A small self-supervised image encoder, trained from scratch.
Model: 10.2M parameters, 32-pixel images, activation gelu, width 384.
Rows from block 2, named by matrix and row number. Rows with one number belong to one neuron. Each number is 500 + 50 x the weight over its row's rms, rounded and kept within 0 to 999. All counts start at 0. Numbers have three digits each. After the name is the row's rms in percent of the matrix's.
# fc1: MLP up (model.blocks.2.mlp.fc1.weight, 768x384), inputs 128-255
# fc2: MLP down (model.blocks.2.mlp.fc2.weight, 384x768, transposed), outputs 128-255
fc1.139 093:444496515449478480503498573445472474467419527438490491515507424545460503491527508500528423520524588466532529502376531440471506561496519580434497438469521432495516638467416520476484406548535507490477485464596610442558555465456522556521444454496448458571434451469452544491555528539495548488554503488519535477477387512536489429516487416546577524510582509438447437457408471452434500449527
fc2.139 085:459498434526501477524523455458503483559556477439444555546419536578501445508399442481467459458457472557368547552489472564526388562405575531456468536471525522491528568527468497390471488522473510620548440556437438485516540499497485473595469475496495485522549451438455510502450533488418475487568520546472426531536525514423560543395546516452466426497449597452519436512567533427519511472499
fc1.140 095:573506444554505509483502477467451502488457590515528495496585454550443532512472547434513531517520486461418443528561442450485458544513458445409509534508419558485491445503513416506540469548505447444569493420487472562459466498506445500536496502442469487501465476440502552434404516448501467490520492403519472516516529544454554510455422555498475502556584613429357468558534566566484488454478
fc2.140 087:385381485466483490411590541492422555469436431537553415488535545527534537469570348507487535458481503569501461501454556414410436430497531486536531419531461503500506442519448543504611497573473445414481470452428493472531499505549365411532488545466469440426454495536480485481436477494535420432538488524517466524460379485441482478487515440491590526507519640484551544469465442564561472484514
fc1.141 100:518458460505416481497443512570569621454446527539537486598509523551476500498525430502510468517418517439441475480476461435471495423392524550553544462574559531554476481553442551524489559461483461516509520454490541523478496424401571514438491428458469483440407534496485566433459541412491516484510459358513516533480488504521542513525468521516513473456513466402410544655423503515512515510533
fc2.141 098:519492501484501490463519486554574513518430542462549476411452436487482399409504459371531538443525484477478504521652502544551400451437495550490448375564581433545575501507409534525514491471522447444442519543457515608508529438529546495388484448482473501554479478368482497609557538502539423511522498547455605496582467478503574584497449490429495486541516574567498509575510617423493466508563
fc1.142 102:442508477472426469473522436458521484432534494578506508400505499486602419507486536511602513548520438654560459509528431564425466456562482482612505439377513506459459517506524484502544465482449384487440496523485552484464540448551493498522492613498528520592531523497507472542519452486564543507482513507420502520506519524513541506557505423478473456411492479554446466567502473564543474534505
fc2.142 092:496470395518514474440431530495347426547630468578549527449490577574531459516505488419492446520444482576476516518371411401506498511532428497509521508516521541503498545434519436462556470555506461598581470512451502455512497503484477602566557597526525508553497547529541525455519562489439513596567495453578446523496538488483476469546548471432449412452556474433573448472486457564521534443454
fc1.143 107:539539456446439540436506502480537564493565473508501548539667473528495451581619501551541408551473531495542495471523414502454577491448470541535479528455495566599533505503604457481520450532550508520438539430437515475541503640443540488505516485508475489417535518468540479512503521536346437523544478508457535573559567556508540394529470380529446441520447421472550561430492548461464571482467
fc2.143 107:423535498496472457480443455473451566470476515544520532510382532515533491430494479539473514535479477576438532461538473491509532549431565567465539532518534498526359509529512454437535563551522417573523548567500494371543455577501476458518501541536517458455615600548533525571427581490471490531524427486432437517456472498419455486465601635440605529423428543458492577463483543552490495536495
fc1.144 093:557513458516515457523468564415402546495560580455390453470464452574430441354514530502535448432455490546517530471513552488540484449465530388543482512506486484461541443500506465550473553477523513444490419459501653539452471484447481535445514488528550522568469489495453516456469566543448430495477555553529437476564473531490489511486513562495445524465519591521518474569425533520529524527411
fc2.144 085:480555535529523616527572581448572507503476465468522535602397495569482479632471349563444500499464476464572529539621512537392466398457500566519548502516399504463627484552565471477518532487471460565500614446518508477514473482510549454516511475517535559535509541549402430485537553536471513550513588519512456522577473503570489584467520534460578501576526476575525456411573500536490462476611
fc1.145 105:537482439666401452480544447521495403488486558515509491433588432473577382516530420467440516500621589482510553493541512513531544504368526466518540565501562581520426469477567506551501620455526532490397503487393471457544516575434522453488478442471481517473475500492466524450446502535537537506579551482569494552510491508451410439551441522528496502589461464449529478532438454480505501509516
fc2.145 102:546474493505379587542557464547541517495481505570526515463398460534434428559518569503474432537483471479517567481566450648505502537452508530526481579474550544551457539430438525648445545405513535553501469427530468513531562476530489520561450448549466491566458548517487429501466434561444495523503464560505542508600444577666524508529504501445399591537453403600404551477571532455523531483448
fc1.146 091:533468421527391561494478538490448528449502619523494515441454518418495490533565511455563375461500518525490512554439496459473572485500527515609445550604552521461515410420510457414441425529505497624462552567473471490576615491468559554547490517366649489546546541549486582464484564542476520594468448535571496515533438571410421506464572476522555515539481558490483498483500488553585464521477
fc2.146 103:490526598489512516426450547513470574524441557535505571526522555554521533522443455555565493483452460538527489553474468430504542448507538536432437507510441405546503483511521536579514515634458478514411545491457418601556430432479490469492519557502410511447537535467514608411535557473445483524528512483479477527473475501467544511434524494535555432519449584430561476430477440529422487508570
fc1.147 104:484477502557545537457440510311511578526421493529503473463493502441630551547497484543398412557548440479469488505459498540456449537473450472573368474556432486465460493524460438493456482468483414396529542476416415548535507467469497453524468527537492482463467471432473506486439529566661509701495527425551482465567439566461513463485480595471543496515598556493476475397531553524516430453484
fc2.147 116:463479568569462508505426482447530520482536526533526524564455532599468531478472506533504489581478515642456531483441512440575534603460521616435444462504590588500458539450470524504516476421545499536476470522534488523449484567511528543463451570437594530398506541509446483466493490597575469455519468493480465457501532524539480502471596595447552488511460537511480524538579485535585513566468
fc1.148 101:483459485568495612493504443415481542475531586506449603508502532526444440547557506474500577515488538509555421583446529456436438433546481546538505574549510522574547461437535544490464518494444509443477564394513431425473438550567600454473480443529513559410569546503469446475550481521499520514452523529594549639516525447501481461575521397629522461441425493462491556476407501558503502563468
fc2.148 122:523530444451463583482488608484411486552457522508497569499561532406525566519563459446515443452524475510536525517534573528483465511413419470525457544486540539462513469532437536507516545531486419549553467509479498470502542471553507362441558459551498428519488478463507544432588551450428465501462471588468537468519450558565546492478469451605479450574507470464631583553432462547556502400524
fc1.149 101:479615436536452468569516394541490512460553574599513554493524535466521529508560498529597489450537496593518575518506465474496518470481586462530581574505607514482559494403456498440531433476408499660439466523465456466572533583470488485488450511552475479491509521598618528514526414409436440552525466381478526553519580550493532523434459464444409472492536491530523562615418576495478515529475
fc2.149 119:463407522504526460520491542416488451484517533523539547565461523569513583524457523605494556521507489517501453580323410479547547548516507488444505416512525481503500413433522541479519461567556547513483574507486385458500501599423428618483543519479546523456538520560464452534497521543458538402435488434451439472402635487397497490503549464531537472485485459515458415533546520525495483567490
fc1.150 101:508446477547520517491495432383405475511480487588381446537625478493510487518515415481449480477334388507520533527522490614515533531485448481590516486454444546458522502567576589576526560521419470460543527518553439487546478532529498441599551439624519527539484510437601474532466476517503531470576496504566433511449397434458431496543496518572531481524532548491470559430552450520501447517493
fc2.150 090:495439514587496497489534535478609503440520545488450455433508467422468461545555525479572508558522468435560522493483462465513502638541493606476581522477570507436526548567514435594439619499525475523441540462459493549501510556473432595448431425464443476394530511538565481505528512541504448432500436505549509603533454490497538573498497556486542531609566573473487419493606505451473589515490
fc1.151 103:426491503463560579521439559474479490577468523441482584476429435522496432463430559458519469465531529594550558510534442495524454557532495528514477601448483495527553487543527498444507485486460542493475548498468449468493514532546547490484479519546482586410499582535474520581575520529529478557517522475527476519495550588422503488589482428528530527452493488457476516564495427551508523492460
fc2.151 097:586526431456489530496444525460496511453455496495467532429607462378453495522508492413457516447537433499411494525542511455450512471505426405414537415504525482414484476511549500445489512574470504487530517535500529529520606416521583472452506477499519481582461548368500545557521470558495502458448591519544538458586458502558486576505466374568480596546502513503511517503538444467477510431502
fc1.152 090:480464426422583539504499580545493461526428504527477526522497517481371490489526497518586442401459496454441487464505532529472517520551492521505538503513560608487528477569496570528477439576498532467457540550557468456444455536478431581540576507517443558419503524481598490461528465525535473541413471529505406429465531506378524494476432435523405545492563487469550412532544580462521547531582
fc2.152 088:417458526525521454436620538485583523589569621444500596448611526582486457475593577450560527404445529552442567517444511529418427505430519496569506603524487536514473554578488441472486469539492532508563493502444528487440533500518550578575491456461491531490495495513446515528441488500479452542465471470576533503501582497428497614444431500587559517550555519533591554475536513474540506530602
fc1.153 099:583477484469486571531493582529544566503436460514517496541424440435526579496511605390492554424479486555508536565438568456406491542590529496549596548558452519446435488551550547496472484593412538428535464537571573447475480442573405512479471536513509479541509545499465524452544424500498497515504572443478536474353557551512550455532511482503469547504516479421477485527507525510484563452490
fc2.153 097:585460486585565529440458477487450443549557396479465504503482565549581520592491466551482471505442547435519523555390474539397522487450467497521572523474494522538515480527515459471481503530436526534494474471536438488473524517612473543496596508494530575511485552536475420505489431515481509468479465532502452533493495410441576504562480452518563487525469528495452549406498419478481424448456
fc1.154 100:563482425468456544552521463435596498513455457529389461464464503466517524475477475498430417480445385490504500590526505486538501506544471582552650505548575426508514482491530536577549540520566512515512450506492551520438463457454544475453467509558506470543500505466474482547497501537599499399576563403452487507411496565511476388484550401542572599427506594499440455455440533521458574564472
fc2.154 100:421505457559449422439472489493565519578545519584503500463565564531440513559486469525486451438501502544530425483401394496459545554426453522404477506485437524463449522485554489514541498526486442487517481516564439364513438554460418572525553460442566432455559514540544457543526512511498498514491491509491434499458539420390520448504449546446670498438515432425463575440487529519604553515391
fc1.155 097:591477422483441459515501445403455471555523543442444472572420486519564568442557520540479416608538414519554493492478486531508456578477478542490551488519559516499534488548492566503507517604502457400515582418528500457483522390489550625447511508416500447472557518523533536413475461533489524453464484508557555489467538486437541431476526541545464509473454457442460438501531467537485514475582
fc2.155 103:513477518529526483529507529528421526555430488570450496423478474523414522531461442463413410498517433495615543490561459483534489540507495552529445490476482484534491431432536557497489529490402486473485536524451481468491532529506616567490494584445587481479470499480426550475529571527560483504451508511547509585560517459534563478528451566423498490620478499542486424467491454456436368579434
fc1.156 098:522439490593477483501549433476469539535523592474498534566432528425489461497480526492450602324532484479469473493526483521616394481519455503536591511496423482496625458485524519415481461476467563459514476480534514458576596458465500561491465486463497569563444496501536481510531374520531504481536471428537555583562483479466470513484505463514496497546523515408458545540436465484468491444510
fc2.156 099:544622475460467504519476517462474447503549552463553490555473589553585581437466503447546472518446541553457640556505565415507516464454476447524498468453469447546499427561552508454539450547472491540502477524485424589465431492528481514454468480500594455549597532513535444533499543508457502479435466541456485432507538497489436499378500473546545463456567599537473587524523352581472527567526
fc1.157 096:476560423465533528484517458437533448600570487525481486440384491446549582536536390485424449497472502460537497501420536489520461573420507486463548395543505547511531503536483503466488537525448478491525531499562533501577577488469570486573541484452510468498521525507469445470406545547550498537516462475539488457553518522550524529480541426558560556534498490550625478462638536480600475491494
fc2.157 099:537546551529623418528604380496567556490479484403535461403495446478406492538575505458426572555503456437518521542479422568519468498562465507494483498522578472538527540547566474533499532372424476393472512436401510618534467487454475456423472474496464545438468567425422471488457520469404494480568517544469506570558519475518524528475454481541483565557506504550534573534499524419434441526493
fc1.158 101:475516495622463562512440494552502425472495508524512542548607546462482508618499576568516620449506490492530413486449522522522426422521449538453529573546559508534548521502487518379473544458441472551521561458577577448465468468464496384352458453489511532543535505553543506472557430590458553474527447549576507549485480593463483496469434458601523559432423460513437481559466510499549556509462
fc2.158 097:435495407512461543522493495433496478473464565496534479514507491451531517481521431471509565548526443549474462521596530506505446433511529425479479568517480549418451437493497527467540556459482433508546433553504563376470446445453431479417578532584482462478491516546555488469551409431527492532568525562469479559559545491553528502495484459518512562544503522444637568512430508501473512384512
fc1.159 110:482557502433459541446510557519512497412437564490548492420420476470402494541443534348501494440530479514487468543432512593460522483537498483510527396500505505542418396476499498477564490546495538471454529539552615518480500510568465461519500586497466502501531484616521522474438583522469424413517552493463528499486539453478456546430594450540521488543538548527579519479587590421533521443544
fc2.159 117:575609479530529504511549437533449546521490481461567495473426481461440513455517509437579529542564462503504463485575472584529438446538411508413483496470563444587490483519488541617462505438468458500521408510507529515445556409486410450511467500479469481510438600526456488462486432533450485584520521518393576512525440506505552500560408523555405504538474420560583478533485468427531579433558
fc1.160 097:541543540465452494435459583471539594463486465565488461462551588571407541484504555474533474448436441546515489527462472533517427482503414527575458496511416504537516442564504433419542500488510386429507460563486533477539460508521481536487486449428520506551538652430536527460507443513550419425521415429501454543492543542516453469495433559535491506502445440465460512494460532541533398471485
fc2.160 094:514447522469472461505605515533533370509518505501510444536418540450543440533488568415398429513463507519485508418490551518511540562564542490526556522491450550600440542482539451484564626574527496476510489448543517493520431462451490488433502480446531440431486553547517541532533474480477411458509420489513493556440440501523443535560588473461562501423468585530523528419494468520526494429562
fc1.161 103:575424496545508441479483369503508522509538571537586446559541540486490487515516496443554425486479481545545476396503451564515500498534463498511516572515456545499531457519464525598571392584463431437526582523499438438443450440578471554486554475471493527523331535527540536558524445538514524507504493476577481509485469543492537395521568482555482508418494513437471532536437485479528426542515
fc2.161 102:499584495440529551436407539529536485559500534525454586529611495493530483516500451483507500460431478503537544502498453567506603442487454525532522587482469520437510412537519423492517521609440485494497503503438444527516519598457410596512577497570474452554571504494630548432565521424535516502475511469500487449493477496453511479466535487536478500452520552407456562518466494571489515496438
fc1.162 093:540531441416415446429462507469522486600485503476457473456517449564479497423527547480538512581548483437534617441450442489557491546487589442406436528479542548511424445534494456389509511483511503456529520620512442539566517475480540466568588558454531457524473517462497501502485426553537576516625461407421458453529500560509492464571575518549567486573439521539497514572507524523493523485550
fc2.162 084:493519467469518498494538527560582469494538526555381516476468463487484463539437511445545569470526552505499508442554476508503475548512452507453408489505444486477521482497506492513528603504458591525545540387492491592455440481504496496567512507508503498537457433517454538520472481441544578496513543534549518526515461452507520432538601527441414572559422464455493476560474488427485510502386
fc1.163 104:431513468458508477372462517497491522519491503410516518512460463499525565586473505471527535506524546559548556426519563483556524552437445565474498556612487535587490496438557433460508526422480621460564522517453573547489568539460469460561517513458562438519568552472464594515531429531461527484468499562477424500571439557498507527515546549541517535568453438524431509497439485489423494523507
fc2.163 108:448473484438511508588549467516520465524598520475483438524419532559511526496505591502470420596453481474463458521522476476604536571512539477482490469403421462544351554428446498516426505491567512459503533536549520519446484423488562571591534450478496588488551577550506452483513463580540476437478470480485449442492546528512462482544569518499520477493498468524477426446487594446518554525430
fc1.164 089:459531498411479521469518423494512488523468530546447470450499509524532520549475464435556475577522527525441471568518453591551485425481493456480478502508481471581529433490433433589503605589522545528433486513525600540486424547657579543487504498516542597452541579496594467509435471489467458566552513545533492421475484584529398486432498351497463462544497474532498515482530554488591437477586
fc2.164 082:478447631536456492500472491422620584533436544578488500460482523434535473517486560547460444533535526541370476441509470502485504437558444557548486547495490572449506488599461501434556502475518487583535499494430548432559439461381531527473531475620478423463527524573554501499523467463553477530564518483546590436588515416472526499391503593547556415433454554468511535453491559557596557391489
fc1.165 100:501467479477413559567470584538573466471589501505482500431488515518429436535515510470397450519504532401524551485475492453479481489429479591470454511435529480530573470417547543364565562489469328518503552443495494504546564520433409465456543528501473532522490586495551417488472466460432412412524513467433419521505477462443399476560466498513398434640526538529471548498475477480472429477506
fc2.165 094:578463482491458512565513518527506421512486472579391427471475380510473510486531564449629480450462518517533589420485496500520466607572484565567497556454471537503447570471442550470474516444576539519572453525490540550446490434501546547567467451464485525518458479532489609513537525525528480462607448449558476565533487561545448404531577538576464501548536472573499431463461509492367571513518
fc1.166 094:460577472504501417577601581421474567538468442478518577444522518568582415400487521547560413503552446475494544540498495458528568512474425568582452389561447530535486459484474602502509467547534514510569517501496452452487499466539437509526515569505505538453414497513456512488445484515527508523518523404558511497542567509419461512498479489498549546544593519521536492468589537618473440535468
fc2.166 094:496506467430531491443502472532408548529498557446448465522434441494536446513443463529494568509453419515447508502548502463472515436498503471462531445550550432477534570547605495468519583414501452547522483497513542608533489544399573537520543513591598499484548499338410482526510599509505498507484570557455605522547414509489516573519417442523504527482433475435554606600455515512479350484551
fc1.167 112:381499514456467434480514559509614409589492447580534569473479550543505517542457519474575417391478452518481534485519478516507565575425518509495528509571545508474524489451574476504476475474506481491459480461493530465458441574510509502546530479486493517432463485494491600577451494448518556551554454536459479466537465543498516439504506520572471558487473568533413420536453634495411504609518
fc2.167 117:603567495452478503389484462565437452575497403539395467492544462474509515542522470473531495372459467433623571577493462552422470479448522501585524513554493444477582374562547559494453552548505474403443504553511459469524585487581475564510364468520515472523506472479470496619527483497572550480493406483490471462535449441492556460497461520522435489588506487456407563521446458471497499518496
fc1.168 090:573527538570516488486468485507439487563557489565602492559522475481509460517551470536491507522450544483480485536442531569406523540571488532566536450542542495496510497451525566406527523523374543413502476475493621558484521544465449515521545454520475424488508465525486480444443534519574449571504473545525484472488500501473421541458460393437475509473529524527542492529476491416502519468492
fc2.168 088:530425608477530374482485486488525532605536566418567476479382565560539476583511497532515523494518400482507477654458431514469528491478489566436599479423486486528498492526500510620542522497468487471417504536442445562481471413485463465583472557458535534366562489506488447521469509446499376510448429510456527433575578546436535487486437466543536465505513602522490448484540427440428458486490
fc1.169 098:530569487535547470523513477525477432403505539513573535412557548569516492469528407579539521552472471519524552500469502535507591485438553549420471555481457440562552383480479498556477537483530455427489462369549518388453642484447485536419432566493576450459480535572527519509505549509553558410576511517530499441598515428425450497541513431404492472546507541475550548466488450471549499442489
fc2.169 089:440407430490369452586507504392507450473504474465387423442520485523433498568495417550531448511583526531493484453446505595507523489463509479519479509470562593418467511536522453477480538473475438579632504519500545444568527563575456481476506416524506606525513509517544550490515406481540525462500435504511507669551506430462497466564484575508504513461478471554621522529444510528510536496449
fc1.170 100:523506436623511483506571537454457514504492522461554444556523519522594496501509482511529582555577509362477421485526489537521619534542443485543567556463518601460475518563544498488340561553514452497502426461550478480554529503433584458546538461569526477497502473542571530465480497536523458421514466445483432550503518538500438543532540532534531537475450462450549493583458578509409547605511
fc2.170 099:494549403523463561614555480469528546491443496502550489497497508423487519398545542490525459540544610568436473527550564573514478485560521508511485497570596578411534440445428538522464480399565458457532475470520542413504520505555528505488539473540539472561423621407502500518513426535578512538506464510507531501446525532579484526483417471487449522600474419550573452449497499534572537468476
fc1.171 093:446421416613485471491493536495470468527447532512449462498473459488508466460558578602533500520413508428524440511528491521477603418517495494496528453458458458426539513508534474465499449478511454477507481524498516415434497579436506461530466563540504530481541572490401492498558470524646504466557526510413449486401418431436512494544447473455419423461516442466565431389457580509517453517463
fc2.171 084:543570491458502546533519563405505517542452498530556561552493497542481478467529488549477555506449540482466611471527549547448552448498544647435490507508520504486558472553490541541544496521506429483429536555516416435500506564588507617585432432420538343542508469512533505451401471511525619540563512592543527421523475461490535526513432504508518506470527473448511543479521599463593520466532
fc1.172 096:507495532547538577500365456441489475552485457493438487431591374470533498489507585629458453476414535556498478552537479482511516483425473492416398598450501517503421517448514474477537477498314567389520472511519457436453455474411425555490396543461526567467443493574480502487470601508512541500557487442543477464599537561421493503591479485509523441565436547490568440526555510579526500598504
fc2.172 084:467433488457496535493421481458573536425574463457466456485479472418441452531532506479562510517486483538461498412487493484555600513552447523569463454503605654467497578520499423589530450469470453517524526451464563444521605513456512414478510442596451520479476589490524529544485458563539451517611549504539548548539520558499475456516532499505481577522386525548599473568526501480458556518534
fc1.173 089:489503449434459661508423453497489549563427536503528535447557484610509471480434584444456527431518474485546427554526534554584503581599475507494433548480536580507494455496465444570518458501522661467493458491511515528539493473471515484495514499490475480503461541548519576479366457539492468473487448511487533486543533515514506483525483477446516495464545511597505527550442579388492541545491
fc2.173 082:524517483460480523457460500461518511549497478462515460381568489544526460580580501415468478523603507433501475492458457593442534482479492500549630529478549515495548550529584494576519437560467530486553446536515424417557457485562442601564495458415534536508444457516500542490426542540460510580596426479519500513561486500496515476553492495537497548533504469605467548466551486503529561502517
fc1.174 098:543488495484489554452459528484488429536526539433557537565472513482557442523570521511381517396497592513500497505527500516508449487513514560485520490467450492577437478513505608395464485464544493483513507508481501543469536596550483495583524513490551472459538402565538502467566538471460531584550546484508452455453441401485536466524405476485502554444410514522485529557552606487542480514491
fc2.174 093:520501530512544441588435393521555505493554532449515447440456545640442499455420455547588572449483439470449446524498365419619537382521402408431403405642496484567542452544544479493483512534600519480506465529531510490524471505531477494473508565541613562435483569499477480493524517514518506455411574499502447442548533490508554522485553589506584472504415573437547428467590487459502520539539
fc1.175 093:498488497372533569559501546452433527517564627481529435612546504555503487561567540483591561465527498475524423576580471485473532449460462467476554450458429514436546446427439571551562406468522518460567451512572542346518474586542446443533464465477473484537553489567515472482539486470541562491515492465466551502476503488462407449498568541520555470475530537411388469510447453482539381407528
fc2.175 094:549615529479455522522529511487454410604509484470408551464551510493541525498551494511506440376490523431571623492445599592438547533497503515457626563471520423384520483519529553601456460616512501551359522491422488413548539545566516534412515457501406530595493526521587461483476526502523480550509526538423439467437514433541575462443477469569539493460500466482465495503438440514434503538571
fc1.176 091:482513462464530474518503467442588553512566510558538496464519557513516458496511480575644564594459545473485433507403525520519509513584529467492538531514584563542538526502428517418540483523456541487529466595508511486388529498470453473432464413521512556493386550468450558497476574470503528516506569437544535424458470564470568517591492477426473517473477469485489456472479481510523482539475
fc2.176 083:526541540452434470493414554558541525533495527433500485491558517556439473514490514409532445447586393543494567514558489527464444505490478603541410494556511534561505549536480487540517489535501535441446578440448485474590494386511545525507438503484426576506467443482496517465342586464480445446563505529513554476452588559417556522469503477434460586507512490487503391474489538474437490516544
fc1.177 096:508461467553471488465463446543527557480674578551568423471449472533501398434486459561616429450487467465524407505459449523423490575435506503531485471489571551596465477551508456465577445480495442445489488546520506463530462463485538588557493538450483456455510531525506531493415453562518436578504467559456496494474519558577446495418501461536476487504452437547546476506432442604498425482537
fc2.177 094:482543480501522503453528583562515493534450497499478525617518467447562471499503385443501510502475442478512562545502504487470492426494527500564508540560561537452556489562435534477494524505439497476508507465381557549532469635532444486429476453512452403463537520488455507422556598470456472514457519522423496489531567453542483616477403532559452561538506574449515553475486529572415537532582
fc1.178 096:568539499539471506436476470562457516454514443472567501474540600469475452482548513459482570468425513405486508491536456484514568518505537422488469543525440579503536460484511508570497460455545584486484395506479535615571468454504546517494462489485454513440381416562511584479458512538467511399514598373452504446514545380407554431494517520509524461512445543555560558597476449479548536510500
fc2.178 087:502527538522472551396553482477587472524505548524543547451532483472553565390551419551569550473478458502461449426568493513528489457567380583451520450501515454561534477477442506508520576548468519514445532462492519560487514473471463520546544519610399481409474376439530450530532542413496592511488454520589481536475445521476562538560504513569541531504588518498563581515458532486546584442501
fc1.179 099:560499479450470458469509575551494519573551574562495568481444481558625511478554553494512400450513489432495534552534449520509644479481402508419499406521586492535509540476490490486563446493567465482476458507518536494670548516552491454527496507551479534485698487411420469536513530431458505398602542544529471507526569539543424468537546546536523529458506550471494518581523500527510496487547
fc2.179 095:573579487422481576498476408597502491591518504554483540545704531447551568506473573462422419452479489428482558575449491596466519418464473565486502456451476457472435467515461432514447508546522564476433505503553423554529510438475566528450533457566559495538473486558491453413528519421517514467526517571508491511447540551529475426460459428560454503451547499487503477518479447518480575534521
fc1.180 092:509473494578497551455468471426493513553500529427499491492519537488619470530557483490536497473540503501517482465453388547475528410515503509585491423543581549395492499412506484504412429545454509475492465578477497516585478526458496470491429472513560560517511459456518522486550463538577433514570495470467561607430511545548560444554551422511593435459512419436538472485475479536525447492434
fc2.180 094:485543530465594513459470537497519544452420490517515528567504587532497508464520478463597490506448478579522536537506540529485483398511498471470486482597498532551554479429481547523513515532452509427456528500498621467500467398468514477413598455594451440528430536386524518435583508508454434534551486479486562440488375430609579549529476455541497449490374493497564443408495551498467467447475
fc1.181 092:537523486455552494538520528437524465487552503536488450424569479479464466577488569454560449557401507612510426519460514456415563552518536428568509529531608503530466508570512499520515464567503396532483486462506566443489463432474474543497544513497488523504520550558461522519421499561434554487433481507505391530486531497413562462496421499571577520359515490451564513503500573470582483484561
fc2.181 089:467464536455514441504571462611481529517506521508501514576541513464541558552625440514554496481512485553567509468477568570441413499605568490534506444563478446527470452540511511483461414508458502417526585507472453486540433534533511507486468596433455516462379409531502532543416509442480478468463524496412492552517506474508455468549510455466565572543491441513501521450418494481542400438462
fc1.182 110:361503455452484496476561462566461523504498491490513535483519538599485560586444538487606410565441437551560557447517431472524531539586438515509517515594419467544499479488447539484375564493531606477477527483492514491490501484516545434507490574452520532448394384487533443532457428506506541501519490540455537544504540574473598447416516492462509470513516476573451475575497534467528521453539
fc2.182 109:495537452473469565465520558413567410455503543511522479546506488419498589534478489406512497536494497580487409492588469517494494581496483475471423459543581495525480478476504559394470485474479560572567517482504505493562467510464534486510516490588520500582425535487554470508531418449570481445465505403542471524476480480493453514577522488490420584481438401566495465403477620467476502413444
fc1.183 098:511491492517479538501490498439499591491513489511471572537535445536557602488505499549537471484527453486526481541448534401494564438516456536597494446448554469451559477556512549509452557368455545463453483529460549475410529492552519544505485665471486429475411580546515463572429426611503440466426545474584526573488506428549451490549582590419445579513468508457487445509571585500427611438544
fc2.183 094:501528451521520506511506477499443531586534529499507571512487591512530512559445471521512419561466506550418475496503526451516447469435462509452447476439507457486546447523482501545486574476517484424504415486631540472541494598522535478517566437448563493414601574551428401372546575588502494482500450544559484452487488495507450536482401448519558429531477567428503500452543539532550515475521
fc1.184 101:503453455454534560486523602502513416553542474512473502503539624544363551481459530447499491511457472360467560474532475574567500533508521479525486556566643460614523500554453555448587505522543452426433521518496498502565553555392557493467461490478426419537465471466467507530447466537357410477576455484553547443492509576540552534521580531450530453560450463504490518500497508452508509462424
fc2.184 098:506568573483492465486449488545442423492536543525502524606519598564539494513507562488442516529496553507488539497418510456527566610552509512433406487506514568492414571491479474478491502452518538537512497554517455560549462515409556509524415547486407487489464483559590532474481515456403463531509512433468439440491526485528412513450528508519492489369470517484487468566486518521515521500386
fc1.185 099:533520566438436461506466488501547617434463490484476481382479487505510503464561524416504522472473455534521541558441432464479497546467529585454517591653447506547401426446423497506460493528528468445500549473466535474427542464427488437490465576500519527493428521543523540596580503475544474474541462462475461564473424503466524489486515376487614606576494573421454464502511560454485417566425
fc2.185 092:410498525548464458520518493448550441490601550455429450479426494576470398583433526557507440489435464500388492430529453534626510533481456497483419559382442583590453629482533437433541637482541495465545496510535521455455419547552495506481516506517541554468560547525465476521543501463587442558519491535552461551532509553421436510457526531436571568430442471499509490495458456515555520547431
fc1.186 109:522467474545553530517419505428516568439537472482470467466462513490575505498466495528478476522466536552460478431431493475422452546476484482504432520490554550323540529524433487489422450466473462465444440526334466535477559503532497506517442475527490562538489401520508572577425517543589513487471480526499590560579607466399498472536510537508540460476519526459593465466577583472422493463479
fc2.186 108:440488486470425452522401556439516520431475597617560461519506522502529582447442495490487569519491466519483458528446412399542513544429566558426512511573465516428492416368450457469485479501579528555523537479537439527447469580508470562553484522480534461462515550565520486519467495465466530417569506452512494473407559488447483465514514517454515514501461602558454515483519538523466606472473
fc1.187 105:463533475572479502516455433540470552524524504537512486482511562475542507453589505578493476508427479529608448599508457484615591573477513416462526614536529534454543475520413501524494453533559545491494546542481477470469552510455392460543560473564497486471534529425461444505399423509463499544540468458512532561509534536495529438582531464510496479483538594436574544536487536556485562539487
fc2.187 110:492557449510503506526555438537508470506518486460495524591450455591566480456502493448503512524522474451488557445529473497484499474510572476466476531467498428499551385491459544626501415447565567500379458445550473486421554453550445532572425420451508551491483521526424404436435519575505554514485541514419470487510455492561480417473408548408473437602563493487463463471539532530523470619514
fc1.188 099:398467430517471491416501490494560462575550514503500419545400558491519516561531517486529434492466435535535540544514513448482500440561484532552528529472484528533474391528541446525502535367447467519552516535488518508530423467438456461558578515437470510511535535527479529525449519391525434521515561535594471612532429595461577367537508544546521531435494512514459494501481604460462573571478
fc2.188 092:618469530435505543501494584469440468479591470443482456503469424523454507509459525514507474458515476482533473563453399469513391530550516458503494464594446492499483555453470489490489581432570557427449486473551488538517519492429462506486568488450515645496471477530480493482529439575495481537498514544483535568551482506486458522518521465465567480552591495573532576357529573484464505480519
fc1.189 088:523537454480477540496488499495488487495522473490442452470519585456455428459513501493488466548516554506515443545428465419485521512495490480516533518398511411531400511574498426414482466480488508435469497517489525621601457438590383574587471579471424392485471507451509443475534542466387488488523524481533550482546547570473532494489536557527541532526597501484318453492509489503475512492510
fc2.189 087:481502460489425462494466538524449515562421537492540548539463486532478487465532444505467549464484471522529519485442510498527459457521525583465443502555553462530431550497475579530547515545441512529482525495476523593521515488529588401486567480478488447475536463448455455500507524448532531490519568586500536536483456456624481571381545484448455453475466527545561578517470467435393493424574
fc1.190 103:560635470560400526472383531540507453513459471529551523530448476586451484425479547541526551563438499506471432468489439564454506548349529521529443511560464545489459476462442477396556469471443538461455504465567475550585528517471519555463425554439490516524495418527416552478581519503419547531514505517429572512514473533497416409501459541618535511491461474426518455524498440490555457530549
fc2.190 102:381466503497502591524549438462545565477567489450495475492546477510478490522520545460494555457496574484465453433494551458477564471519566480444476444493614605507414533487536498442505484458514389524528479437479541485577516458466485484538484399569412519523454518497536538514530417455471531459486472573459509581528504579508464540531479531500554549446473482504535519517519507494523559456518